A small model that answers yes/no questions on an image's attributes, trained from scratch.
Data: trained on photos with spoken descriptions (Open Images, Localized Narratives), 203450 training examples, 20.8 epochs.
Rows from block 7 of the fusion encoder, named by matrix and row number. Rows with one number belong to one neuron. Each number is 500 + 40 x the weight over its row's rms, rounded and kept within 0 to 999. All counts start at 0. Numbers have three digits each.
# fc1: MLP up (fusion_encoder.blocks.7.mlp.fc1.weight, 384x192), inputs 78-116
# fc2: MLP down (fusion_encoder.blocks.7.mlp.fc2.weight, 192x384, transposed), outputs 78-116
fc1.151:485506473471500522509545403508536549521466497448511527557512514555496501475549513515475513482421484555459535505511479
fc2.151:483495481415427457491480503503503493470501486506448492464467456449550459612475476455501427403487504546499573514478506
fc1.152:540488539468421481475515478462494525514512525534447568470527483482521579456513523483556510509491544516415457523576477
fc2.152:455500503454589493518469520560511556425480560466487508561493525505420422594436491474507585568563507462524519494499442
fc1.153:487537497477591489464542470507549512512551490527474495517508519501529552515579486453506522461550442520523518487543533
fc2.153:383497529460501520487494467430437436516617508550450467450553456458495579513451558471514475568470551505512417559491527
fc1.154:505452500491455569478492457512446503525573512525505437557521443453496541513511529506485510493481465438495570496528488
fc2.154:520497507480544449544458468535543530483486525483511541455496536521521432485423461554518511454463487552594529485472574
fc1.155:500438570469497478521471488537456524560460483496483521498478512454487421561466494503548488427428500490436545411503478
fc2.155:410559481476562500524469481465465518495406515566534581489439525547531476477576510536537505543569452472565536438535527
fc1.156:535470484509555490504507582486481451511525539521487568484494538403522488534509537479551492538423488501508512548481526
fc2.156:516513488487542468461516564579456451478480558530544526500508592486550499535469510519442500460480522501593496496526470
fc1.157:497521517484562518432474461510458532584472495485523500552464473541541471483529450506499401502562495525504499391492496
fc2.157:444543467504427534548543521567479507445497534494418533440569468531555487593504501511550524417544515485507538461453519
fc1.158:524405432481525601570527531493544485525527465417462497494465511539488501480573478495528492495486519510476510458511573
fc2.158:460545519447478495383449488529550497542472545523497535465473508486472570560480501522392515480513469461526467552570372
fc1.159:483528478467513558488497489578527493516455457535518582565468489404542510480391524488599470482494539508500506503476451
fc2.159:458471520487484455479518491369447510429486508481436509467568513527423453566550464514469490486518483463496466522489521
fc1.160:497427477518410548543476471543494452541438484465472528525519508412447511520445522541451520584522515522451527447527554
fc2.160:519473472450447461524460502461485531508473481558461524490499508610492517503503477477518462467500476479580429495491507
fc1.161:508480518441483488530508474504461498506494508549470458420535494541563500548474497464499558507468480553514501503403504
fc2.161:466530520503498600458438484475511458521535485479545492491449573542468546622430508455457510473434492541546516543456515
fc1.162:576538514490468533539533482440488591488429523491564466475481461556485524470568442484434515463453524568469519503533517
fc2.162:549504469594500557551539613515404543529512515471543443557535496488509425469542455484549445521469470502466485519485500
fc1.163:505586416491472526504515506390486478485515536439489501491492482492502436554597547485515478499526543519467505542532554
fc2.163:498519475530493423467473551503519583513467484527450497478515419465516568458535469474539515529513554505521511527503507
fc1.164:546535462582483498448507484480495485498488470445501420595472472479516489500540480478524461527546523544540550520565498
fc2.164:504486419495525538541491519473530525422537529516438520513518510470512452548564602536504441504431449455543531536561479
fc1.165:505453508495497487518469493448504572534462518470548386509496511521491530478572440544510481494462531519430565452458447
fc2.165:514480515528420403467542493468510440480524509534466518504489469598570488630459453505520455498419551483592502487485525
fc1.166:524513474499528462448537455534485584506507486553526455521510437450479490525528487472479440515527514520463524482489478
fc2.166:512547535505488524511453537491428580511491454555434506520530476555483494554547554454468547431418454528476418519530459
fc1.167:540528519499423527561445483502545443469533530477444529495503406453468463473454552430532378453552558536464451564499508
fc2.167:570503525430537554513584516479433521553422527477501496486506533541495419577555515528470574532465430462471580444452497
fc1.168:494496588516504451494503425524536598473484500552539528498466573516446484481560522511437570530498540452582499523562523
fc2.168:464488498459571515486511507513475480503544532477506512500497465493561542473483433473510535453509447507522518494464432
fc1.169:467489462491491535541550533570544525485547499533457527488567462546533458498490468495513469507491511479471559586557525
fc2.169:556479536426533515468501522476446544477589503509487453496495474488529559440476516488551437505574474514503497422446448
fc1.170:489518484543578509505555492490485532487490455542451486493495555520543427593533491478536476490510540537411517466574440
fc2.170:554478522521410503461477503496543505493489516473568388539512532529455491460589541585512460552505536456521566461468571
fc1.171:467483437504505432493496492476421516447439460525550466431471472521461506467495496445536542518468549543524507474510505
fc2.171:554451495480476405578588497482519519484443501415432402492447480533483515512543535465437517519495574522576492473503546
fc1.172:467441508461448505531471460545526420546470495475531501461466591547507542557535463469505464467489463461502536450550548
fc2.172:423539476512504502473483527462500551464482570532427522512473528463541485481535465448521592519451487575497516509514455
fc1.173:522508400481516487543452560471541541461450553524479401469515426527532542540504553481514534514472567420488505510495519
fc2.173:548496512529489481497507485522477410553464472575538499505550582467486472468558495511465506500508556490537506518558531
fc1.174:464528529461533594464532489408483512464467433458454472586536512548446481510517468478510511530525490483529489429475430
fc2.174:478507527505515520477567521493537516530516533481526491471491438518483515501551501458556527462538585489422488508556451
fc1.175:464463553549503434536547411464529501497478552523520492544450455455492489508512469509530583488468460475486472542515471
fc2.175:495481520519492508540531519468566602526461494545492558577491517443467538446503582507502432576474516499460467434570505
fc1.176:454547502526456538453493489489479495404545444476508522493577511560477589494515504516552446552437472476575542488526491
fc2.176:502499526504506506466479441508440436564545514550479485522480506495538549522602461530459495454546492453510484502458525
fc1.177:486518510494490439473480492455470438546510556440492532474440479592608479467525537527496620474495505545453464391532495
fc2.177:540428408557503524501454460513420506599478509562489458533494517550517519466530501609486458419449461485530487489444505
fc1.178:513537498455477490504485478517545577522568497553519511484466530546458557492523532518495448497498499438462532495478461
fc2.178:547487503425476510515490432500563516469440650530525482496484451442460525508475493481493484569479528566451546538477532
fc1.179:431554522524595499455537501510544535543504448541500487425485471467477546476561535481498493527530527499407556539473461
fc2.179:543456453441419514465535571546453483451477499490473494586476537505510557500448486535505509439464507462617485509521524
fc1.180:527481521482522482498449512490479416487445516543490509505588524394480436527561561426451524488452567570481527522515531
fc2.180:551521529497509480469506528516562519492480542436473508559521466496577515568462418511520530537488427468539446567557486
fc1.181:545526486419518480459520540545523510467498498524493444436539485508485505510550501463521562496501561506454571521479514
fc2.181:541475478504509508481448499475503539516554563422491417466476534495463531533490574464446524464481474568434562489462571
fc1.182:496448496446528486523477499488519458501471574479539589423487429609478427481541507485525543500525464452468474439558458
fc2.182:632449494508434469482477557536472544473574463473477459504431459496517507454514543464476572529459496503421520513496538
fc1.183:532477410557514457478522587520480548565465554456492554492485431493515480398496533465443497452421451531477481408475434
fc2.183:390478485486467482606465480538543504414525486512434459487512510529466541541524472515526522509523560436416511514457513
fc1.184:463442528550444483382516515511498462505480464473556607537407511491534519471470464505564526493524452538475540383560527
fc2.184:552472468468509503527487539475466526472505526530455495461554573498443504493520508539598474497446496469449569575474538
fc1.185:416538500499533416448448552520522491498490539478530571457546529513448492524402494486585479507500502522488526537435492
fc2.185:560475497497463530510548482544505597478464376524547469512514463533471557504499565525490507463484461528473536442560468
fc1.186:543496454456436523439569485522495526496512532543464462510462534501506526514486491589458453486471515489520493466527558
fc2.186:503516559553495488524448542597483544528509485539509506450498485520541515499476474528524488566522517461450525505484518
fc1.187:493517514397622497539504471515439478582484503495604518597479489522480444478530564493494445459544557530437504518450479
fc2.187:490488482483489465510528493526483514476473523512531533463527551485579500544557449492525527539475448572505487501559452
fc1.188:524476564555503415522501441476516529461481430522510459502481456523531455500421568450528534514463437483465550552470481
fc2.188:516476553527478486455541474428533509495488434505458580498477460476493538578487519565513463514462565557482449576447484
fc1.189:515483495464445519464517413540450499511492469488506401609529409558487544474505510522532491513488472562489512458443452
fc2.189:553523463519493476503477512487527489526443480562461603424490474567503512548458502527443492546396500455495548528480535
fc1.190:509418464493536459475513518482495487570427541587558470543585453480503491422450446513539510536490447534485493461517469
fc2.190:553513503548511434484559499498551482521529444474525542527508472515504453551516465476485453456511559517488471509449505
fc1.191:518540411585476536437512469420507471475468515538475428584505476503472516416509465526514531591486532466522473511456539
fc2.191:495539503474463470479461568548540492558469455471557453525465590508498528504491535509511553471546534458502493478496517
fc1.192:542526478456474482499512512446388467545497464525499532551487479453539493571543552530478462420492519441466511448527463
fc2.192:537479526528455513580499536494480488418501490478499535504568581517478429523458473482468507594443446526528526544483494
fc1.193:541525493464516514499562433458542525510498495496568453522479478485474517495546569475578575490515421464511533464495499
fc2.193:444568588549541566406503571545503494503441471466530489454531555433459485500465430515453456500484482439550496504504490
fc1.194:566461482463505517490472512541525522512512523439488523486475547482460472529493553480500561495515505474480515483512427
fc2.194:434456480489512504499521512471443417526484486587517468553462493557538448440487491504534484411500467539548470436547502
fc1.195:484535484522557469548520468470568586464498551537473482501463522447511441489478477537513448418479493421432505476498501
fc2.195:499468524442509448479454526521464548435511470483493459418493496436482509452460452529436528580470491482546516444521502
fc1.196:497521483490511555466504421605478467502504510510495529491528505462442510556504437495532427522488549537524479515520506
fc2.196:543538461477474438413553552467449526488421528507586502463564488513432535410516518483459491490433545454481397556488506
fc1.197:504506480474472479412532426484497469486438487501439508470516553469478531418532446453556493497437470508530471561488484
fc2.197:399482442486427532536483570592513494531499489481475475523519468464491424509515523483448489436534507448494454534445493
fc1.198:507409461510519514516585524489487525533499516490459463497489516435459475479594503532438502586503622444560505494486524
fc2.198:499491483572507420538448485556564392453500491520513577472480558481473518533550564521547470471438416515489529553513506
fc1.199:587527542537523539548402507508478506478485543507534469477547457579479557473523453516454520466537528502527506517514539
fc2.199:509574554497535533388553435472428441470481508506505507490492520434482527487495485415468526550446568498439482520482508
fc1.200:531528487526482461528473481519446439504474454480515425508497617560484527494485486473417541511499464548461485457524474
fc2.200:509498459497509420539524458534490514500524492574527573484568467521540502505523489499562581445553511485493531502482538
fc1.201:526489434513481524536462473538503485534429431492503522530456492531538504608556526545518461566482517456535522485507494
fc2.201:449529499522517468486586523496525518453576506479510462489588551489575508405405469418462500451552511495531509503485443
fc1.202:453506505472478477551492493470451536473478531456488470471440463519517440480522529456570530553496504446532512531492440
fc2.202:631438519551499498532471496431491474482530542473543531520541504540532525513549510449502579468441526524429484460459473
fc1.203:554564446444531412465495492495450508507454483509554516499515505559491512507572424515517483450554535556451515472503500
fc2.203:520466561501471479485514495473468543517447567481497533517486521480423530467483426488457447476465509590438484500481482
fc1.204:519513485609546535534487561477434490492527565482487486538537484475449478517524419482500454565535530464528564498573501
fc2.204:502498476501499530435519418494503456493520464549512486458492544495530498521429521534505501405565546468487575503489484
fc1.205:588516393483476476505571512539412513425488477503511467457494521436511476520592557554531492487460537553524530448467554
fc2.205:546472522405493519499460499483551510457572533519530494465563467538560561442445534462486537503520478555498571474523485
fc1.206:477453536530491511523507473471430499465502482435536452527559456447451413496528463520523452483529513520426476559500566
fc2.206:432534523469493456496543508438471494520505566545541550468513495503504500486478506485483556482439508518556516476501449
fc1.207:488491465485492505523477450559522571508448620583422549569513444462506475462533555492473488389526472512466504535514520
fc2.207:536485495488486518557517509465573603549543462429451522509503551571517492483514523530529459477542464580500508468478490
fc1.208:502573440530480439481559437529477428552527495500470464526499466458497525492512513428527460491520488491465539604510509
fc2.208:429449481507529548471497465576529450469518484449497561488460527549541535512563563516451485550515508469504528461420567
fc1.209:534436537512510436475503555486547453540557478452459473521496519449546577479413477478519442475577464482499499473498509
fc2.209:531474434519440510452554565440480481501489441578530488516479458534484458512571483475545561513434523464533503518541500
fc1.210:583564491522508479584525554546482512455496519517482530564507526466473493501522425492504430519577474538556536509515567
fc2.210:568502481511506486433497502500516513523550517567483467490454451509533522519532586504522513533422487519453399494484524
fc1.211:478460504511516481543472497448537508479544464512481494528485488564523528440575544516516535505485505512467532504588439
fc2.211:409536489471498568517481490517501425496505459473504531480528503453476568484469524523523516552432493449576494481504553
fc1.212:495510415545485400438508484519529543501472490437476556449508512506439556554481494478547554502445562502503493511604521
fc2.212:518483499530545547515514582521513542490495510422456422547513496608516506532447518590516438505586497535501500460495454
fc1.213:582519555458494457492497467554565448486472542465515522516471470496532462523519508518564542504582537475572496424472493
fc2.213:523471474548527469468502531478524512488525501438469461484475586510449547473510569433509542524518493504478544552584478
fc1.214:530497463479525581474479546528512461503469528493470550509542488456506427478553584492598549546495498428484477535521466
fc2.214:425430513494585393534493466528535519516439492561536491534450503461478450507571473399497488451497485467466520568467545
fc1.215:453442478564494472510420466458495538529440461549474509539587521559524510502516473542489575496484549503546559480489547
fc2.215:522539477494516508537541455467554515502487520512492450534460575510457501508534550500518475468471484562444471567492462
fc1.216:491454522528542512491464552538503424421401471564497476516502479543521426503484604537512487527483497487521547579579552
fc2.216:508549529509529442474484455527430561518504501595525486527462548493550462514581470510478526527459446468522517510516487
fc1.217:477521475508486534395489487520512538457469482414496492527482491435590426433477456479558504573481542517517480494435479
fc2.217:554524524541537464564520451447526526498487480542492557478535448528450455579528475497465552524496541426454486550544484
fc1.218:495489517462524479472517418566447438525490503487450506563469535467487445474502509510553523430482475504487509517541522
fc2.218:537536479492465460537472501558451563463544504533534482465492536442529507501485460451524487583507436488509459460553535
fc1.219:529570456490419465546510456509499492545479483498497525544519519469505533542499487521499503471481523466569487491562519
fc2.219:460459461483540542480505503502573518544488484494453533517425541526529558504466512444516495531497503530509523510480483
fc1.220:514483534569432511519490423591438533532468508524525512501504527446478439502486498491499483466410532475474472489452478
fc2.220:517502512495537533579517584538550519488498546571505473440475529541525501519541496488466533533515367466429478550573524
fc1.221:578454482530533419497488525570525497503468466500437475461450521455501533437459529518600545578506516466534574495442506
fc2.221:467501488467505479444608483428494555442542538542483488507498528553498510535500465509491525483418448489548446488482488
fc1.222:473549489452535553475496506510493560540495498488475542595461532535530455533521527482501482486511477479526489452570446
fc2.222:490468527484471526538539413474648436520441506532474483476477552520516474427557543474523456496509513540475509480513584
fc1.223:503499538572473524508495509458494507602542453496450458561515488509488522488522577570486488516489500513508541456529457
fc2.223:530481502471441489496433458523552518486522459461463475457470517470588595475452450497544502504467511473536530466497559
fc1.224:514464531492435506495537481496482506578448496526574485540515423500499505488572476477559538423523484543505560484424463
fc2.224:545504455453476496474488505441573541501459516490518469543556527567516528548544448560517468564511493493488440508481482
fc1.225:501482489469492470545513473537484535559475480482584540490504502536556528531511493495471492493498462443409498491547511
fc2.225:534531501518452555489494493493459501476434530568468524561475501488491481478503474448531470501472437556475561470472516
fc1.226:525557523511432446460502540546489459554561545477491555527424446526483512539499484455514517397514493439514495452492421
fc2.226:553479517483435475526461408518515495621439492571492495513498471514500504481562498554534557480512473532524457510466478
fc1.227:564470473520507481403510571508449458499556493556465409527507523556439546484533495488578493462450450473445483559444481
fc2.227:589590516431410477541516475498491549476475482534580625422477497538473540496450499471487396511491527572525477422500487
fc1.228:454541502498511562495445517433459546515459525440572481488465463463516521519516456513540479529511557562530518491517476
fc2.228:535466521549512521456483464547464583510369502483486590523585548537450585477467508481509533508541536452479423519549508
fc1.229:510506508475475486496480506528496431518511503509529459511580512473433511438521478558416504528509510456476505551500520
fc2.229:614522485526540462403588468459497525515504494556578427492555490439475505483526429489533469443438387493437513481500424
fc1.230:524452469520476540521589487527451450466516530505527556491474509510461399509475520438492510467564446491539502473552490
fc2.230:464489385579506467521454572603552452537509589406529536531436497477519532470549515521491468521491580499559473478408538
fc1.231:569484532427472512433508408505536476507488512484457504580524489488473486513517470491525497512552480587409437482497482
fc2.231:440518515562439381488432503478473512557457469500548503503527506434441548478567500519416467383448523503488466515550440
fc1.232:480537516491459484460546508496466487491523496540489475456503455465543493508477434523557585556484492454524459416502441
fc2.232:537598537448548496510478471492519483520499574459481471481517454518399471467440450511586486514479529479546511527586530
fc1.233:517478529523531550543520449538518551491419482475515436460412508544528562438524565520471521419501445460464494493515428
fc2.233:451537490514448469407396475505553500551412454506459465457489517489522425502479471516479493488466499471477470456558575
fc1.234:502548502442468501467493421513489525496460447466473462533478519495476590524519507499524512492458499534523539546515524
fc2.234:481587496514471478520478519455480550439466523504454597474474470455477457488487522492495477589507542476427441485512517
fc1.235:544486559473549469529494477517549496515562542501563479492511446494456453529540482512545465522530519496529564512503528
fc2.235:517534464469419509475443467487493515474422528540523465548512506480444460416461515438437504510534471483520483512533517
fc1.236:403478488497516525527499384595573435512503524540490487516580550530526541511471497544548497510500495575496493495481528
fc2.236:421542500505470487510510560544491422518557434548478504482494503482519509549483490515499514504523538510515477473590512
fc1.237:504516515503521471444477489502482529511466452477544483507499441493521497560546498490483515557477537607456512506483514
fc2.237:515553555574522472462485579478469507539454472555413548483462476454450526425533473515520483452519511486399509540515428
fc1.238:531510479510584482518544445450551478484540515437490536536535550527515500545477534502570555462565501529516528445509503
fc2.238:497554442455537516532503539565507548501491474480567509572486498507524455553466452463542451482438518452459502527564494
fc1.239:441481502515532535410534509524573527456460476572503454547498494470521507431517393432471493550561452572486527435505500
fc2.239:494426529495421494495441481508409539589456497440465533461517481457457492589494501522518461494415505421528440464497491
fc1.240:540554476466483551563502456496521535462567548579471504475543460562474545536440498498543533497410441483517547523488439
fc2.240:509522513492512455448441536494471481480520450566473558546499578521478439484495450537522542516549540513440509543445499
fc1.241:565479530534497562485546476518443524501502473516539480555411503515590528507468547531541540518458385526493472480475426
fc2.241:483520498549509464503464541545532571534552548465497537529520519486506414513512517564499518511513545530446489453486525
fc1.242:479502507491474474511541439470481506553500522530511553413494413545471468521468505448520509533462509459543508506484416
fc2.242:536466524437515538446469501523486569546513516545515505527543524537529504601484546539474461574528582491523562514542543
fc1.243:552453552486495462528460441477549555492430496508470498485512425496493497606483533494564513486534491484483512490437502
fc2.243:586535508538482456450501487496504541481494476534505518446569491532517586540423458559468510514517534457447582496583500
fc1.244:513499538490565456479473455463446531504471498475517434464512541504484498453525398507502529489531577438507486505537577
fc2.244:477494481531477476484495494538479466483535459525486548536470457510464551558425527475550506547489466551470524561532509
fc1.245:528544473486495531450452519483535566465525490536505471520457495523474490532512558463523552471474476525526499574479481
fc2.245:553486532572471506523537455533487478466458518548523540520509446508456492528505473498474499564453511497512530480522508
fc1.246:527462490490458447431503496507463519546542447475472516396583562462558513506544496535549456430482483548455486476483473
fc2.246:498537522476494516489459504454523526467418494509538469410509437468467534513505599478543452503556574514526472419571478
fc1.247:497486496473459530545541450462478463504509550579477535486525487504504529501545492547496543500527505487613524503540529
fc2.247:523475510448547448440545517498514537475399437490513504498490474463466433491471516502499505492452511448409552542444528
fc1.248:549469454478550526484447469461521448506506465458472501482469499480509500497508521511502476501533469503472573528532506
fc2.248:468491480508504494474489481491499468429471492524491535472498458476470530443541492559539459460547528499529481494520451
fc1.249:583452528568437482552400511472500494471497489476456534597434453571447487493582555616514506486459480494550506509532505
fc2.249:518487508464498486601551443556428558482532505518448448476537529437508491412488476406565503493546470452456461476463561
fc1.250:480516440567435537501557504380507498511454540450493485471478535551583486521533459503432484438418477498541471549474427
fc2.250:528499399515533395507500549448447427529434484448486521494511505447567502504508444543483512490497460515536479505507487
fc1.251:526515516556503487415492500503483569505442450486517519510523608498408535496526497574476492467383473448471446531535441
fc2.251:493458439491465501564559519569494489495476525475466466458442465581535536551434443435456472562528469502440567381465495
fc1.252:589489498568481486494542488442445466509490521492485448512531527509476508441501443472488537498455541540551526508422485
fc2.252:482505520456472486518522528438474447499453493438531492526500510483545463559498449475489466421457446503464435596442471
fc1.253:490507490568477548524458418493490505474477473487437488449518484517491555561443517468474433526537556507489538536457383
fc2.253:515532568477545460465526489549571443529539476524577471501492543482495499438527469535459454434495506569476507462557576
fc1.254:473446550530469451480488506453470509483565501503510459496498479555497535462558482478503469595447531444569547508447482
fc2.254:524532448464573482486516510556491497435484525502509518503536436499488447549488496524531568395526569545395574495472473
fc1.255:522559444506492533498476511534551455542482517508499511509448496527452484486517439401463531507487537564512586457452591
fc2.255:476515478457453486431425577496500448491425510463492488484510571460458525462456472581502534536527513465484546575473494
fc1.256:541570431491528479505519477555477437449440455563532464506546463567573490488512483513570537530509520504505544438468528
fc2.256:510506481397444537612565521479504496527537539479512456520439549550572507502480490449418521488496502435519527475521491
fc1.257:540523529605539485537523478538477502457517499613507500511545509492526486548446484515553467483526441431515546497545512
fc2.257:495535476487531551460509532499546563574529456574463476454507520540536520432512469518430501492507485497475492498534521
fc1.258:577459496434479410410570506487571526516500479547590459542525530513509437526436487502556514537448544514509533482501543
fc2.258:514543464575435505545488539493429545475514507518498513545432542500478504559491468459495499634571474500489448548476484
fc1.259:489560427491469491551484426508512484479485511516500492574554494567511484485536528542463519452440520538530481429422483
fc2.259:516473509531502538476474574550447483413459535422499517447450517416523466542482503536472426515558477376473530513522476
fc1.260:504523435513557589450560441543535489432471492542485509545475453522469496476479517518440486422515494527442562407562553
fc2.260:493427562485504519542529530483534439616448477485483496567515508554513566474482483455435539484476486511521529606564507
fc1.261:552566454492576499513471496427455511446471494553440509519601480509519518500494494509506506558451500523480544572468495
fc2.261:453467572541532439508503521533553601570459511476446463485481548498519459549484457581579474490525498474498501542445460
fc1.262:469490416535480555568547526489548494564558515491478431460495516451525525464430505475468456456511465568477521455456565
fc2.262:555555542569398483522474478521520512437431490474511518491542536495463457463545478496482509466444592462514474453526445
fc1.263:609471572501543530472510521562467508469458445506523474525456549566463477514488507534555473549450522485495466452514550
fc2.263:460542534464531515564504524515507520432468464534479478475552560435446465594466418491471536525485488518458535495541476
fc1.264:439478420522467537445487499538517508507493504530476506543542539442480568429473470559515488471552506515503509560521495
fc2.264:551503561475522475488581421480494561531502476509540498521523452516548504493574518501457477489441505524507488554444478
fc1.265:539494553460465483431441557519521571490503470432522523533533525498486450512467511577494414511503437515511425523478508
fc2.265:442462502457533564493550439488614456480487536520537472480538572485529568477480607487519497523530546485499537437445526
fc1.266:395489398450484531496536448515489498475511461581477551464561499553515547474499516576561512452507464527482470514592533
fc2.266:446575516503523500500420500504495484478515419519461464548484505483508498538557478500529547466486485428511575552448464
fc1.267:494517487444415501425541519547498566449461515517465497501533538518446473500522528499562410471535483507472502503529558
fc2.267:561493494538548527544443457421491577500525486486503531492500501466561533495518412493450516523485497512533486476440463
fc1.268:503524536455491490589541495516493504480509490537481486503533465508543517509509454521572461563443534469510521492539522
fc2.268:497487510540507484499457487558541556562455454455602504505480476500479460514526527502453566471474466569466490525494501
fc1.269:541484540552513495469514540484550490505542528577485519538544540480418499568501486492563434523419526440498517540424517
fc2.269:584487544528520360554456430507435497539482463505528540497517493465547447549483516490486500468442491484519519500549513
fc1.270:522514511477523474504472543560462586473490473532550499458433500488474489455494535470537532441427434431458483513456568
fc2.270:587472451568494563502465442516496463481485507507603482491488493512451459490485493484414521491536498512540469514560446
fc1.271:435516498497531521560594477463476481539439491535520574554503463491490487490458474416498481434537490562504524411485436
fc2.271:530505541572518489545498505505444545549452557443439481436549515532529385454564473502556572532449481472546492496494516
fc1.272:540485532535540526519433503523541567539487430483528557460554541474465574486547498492538482458439496502486540458493482
fc2.272:524507467505465430495515483504484521475501515536528478533529439516510428455446471402511486557431551516558509403556535
fc1.273:463477432456477497531449462608459496507472498420492473489483514561444511506554478411522534496560506428538492461518485
fc2.273:592443526545493514497462509421519529509541481599581467582457465455482514524496475567548557497546451509468556512480472
fc1.274:494502506497576513483537546612464534554522450504430436568543481525463550475428462442497521523465445487467504475502522
fc2.274:567603447460553500483532490461551535483550465507501614483458475510511477460524449513452490518516535534551447467535475
fc1.275:489483503541506551523514488407446499570487518572526497477507498478463555549452454496451515535509470380519516446504468
fc2.275:509480497509460540413483439518514592513503467493496515495553540508530563488482533487501535569463476563511541516523494
fc1.276:488572500511496490506484528505554555546460454499542521537459514500543608507555518538427520494500448489510516502580510
fc2.276:502491516489467529505429516508502541448517464464475522467524477465504509614460542517566477568586519571468479450511433
fc1.277:527473414508480489455527509496439564502491511518429463493467527504565576469506484521480544522557508519512491472490587
fc2.277:549476545459403525497494538528440540494478543457498594511530535495424405578515523523462492525420470498586507462550550
fc1.278:484414561564454504507543476511582558559511480481501482577473495454457503480468459492550416491517431525405531455478462
fc2.278:479502480504543532441527436449574459505389511485459578509502557520490497498511470491488503556511526472564462483461495
fc1.279:481487535510459508535472466488446442567471585420478494611469577525554502521532447470513524495453488498485542483546471
fc2.279:487562475470505480443508489398597509427465468476479533508523478463473449590481515577474505500475487482553491506463536
fc1.280:560488489440561424541521494522460485518506435466516478517430548527566493446590461488568443494542539501541451527504465
fc2.280:522514504522488511537481509549431545475469482496520529521584527526433551486478491426516550469458474435463482561439490
fc1.281:610484521482506540482536498461504488555468427466490526498516571500449537427550441497535476539451533514502534511482485
fc2.281:527490462440475470503447503448541476478501476498441397494540514514514475464544503458479524509535472570485502510545519
fc1.282:544503475519482468468569489430533501496514498475513508559473535441491416480513451495530450506497463501583506542481512
fc2.282:429452505500478490518423428589545486503531546531503480461436512537513544547564484432491503457477456512537508481443461
fc1.283:436541478552504431553476441506555452536486457447524527524501507540508521434505432550471475464442570513512562487560460
fc2.283:581494453436497547478452539521566521531478469501566522459510560502522455592463537527468512525567527457573483498532430
fc1.284:496446492468513470510467519473557536551514477531425398497536533502535518437543374520468491502502509460457497524473482
fc2.284:542491470531544429491487439502457494565535484454540516526477458457512465481506515439504518471486456493479443464483494
fc1.285:580436551540455491491567500533426471471461484546434487505524476506505542512455441532507410441489539472477471565511471
fc2.285:487503473427498462508471472484450532530450498623527530491428485545475521511583490519496476448548479481469434503532426
fc1.286:529509458498549510572534449501468489495492566534525507441496525485518465540448499475503511446495499574506485451500438
fc2.286:446430546488544471542435506538529480519509488497456439467492515584504495430509529445492482516489483508510492472536501
fc1.287:461471472509475475487533442495546493529572501489468554443539479549479525584499469506535530476519487464532575489462460
fc2.287:550459535511555623453391463544554565500496558512547528505582584486541537515417531482491427527441550550487540505571501
fc1.288:504520575433531531490470455451483519513494584530460530535527493440485481491511524528512498402504453588473498452469443
fc2.288:522508507546478493538464496508521430501526461502471440516495487499528538544461440556451491533548459539500520537454563
fc1.289:496465468495505496481588518529512555537486467449477490498532500460536503489399506501433473567501463466443480456519532
fc2.289:534561451485412558534490466511454482493465447493512537527482411486475517462473522490559503454468507481480509489469455
fc1.290:543553510526540488497521544456533435570462559500454574507527479524549479532553484507537498513490524448481476451442564
fc2.290:503445343447455525507507436461496497509503569497483485501457495485470549562545493524492505529436476496462470516560464
fc1.291:523521545590504558423482487555500524415394521455523512542505500557482535517490542458479573522465542497489491511530569
fc2.291:544565433479504573546550506494488553525468496499483440563557522504529523543530462558475474486511503582472549518560486
fc1.292:526547445537539505457514524402465485448488556462504541538480422572606462461545489568514463411511461559537501556517469
fc2.292:405490476493479463472442501508517514471528477539566529535571549493507620484515488454463498467485524477442424490452551
fc1.293:516459546520514514572448463559538497468440483478476528521461417579492485490559477494483493467531561498564523485536521
fc2.293:591487517442477514424478462432502428492507486466520488503460511514504514469448540432476539530534494544533506559556537
fc1.294:497494530455488499508472547476531422558480585480585455470489553472501437508475486421528501534517516467513510537544403
fc2.294:476451510515505531522514534545468620521445476514481475503460468517498589545593456505477578472472508474462419455499514
fc1.295:485514486495531470420469478502485518568524449513466512545507474506496396475535426527513546535513473484447518437523457
fc2.295:484473530483484489545485490509506488522487477577515540492509457541503582444455578460514533487432488488504486529497481
fc1.296:463486563505507532467532494564486510563495496495464506451475503510506430427516536500487519487462455476524539559480549
fc2.296:491498533515476484502439451445558535491544497498432466548480503526453535528575555571512492469588577554517480487460519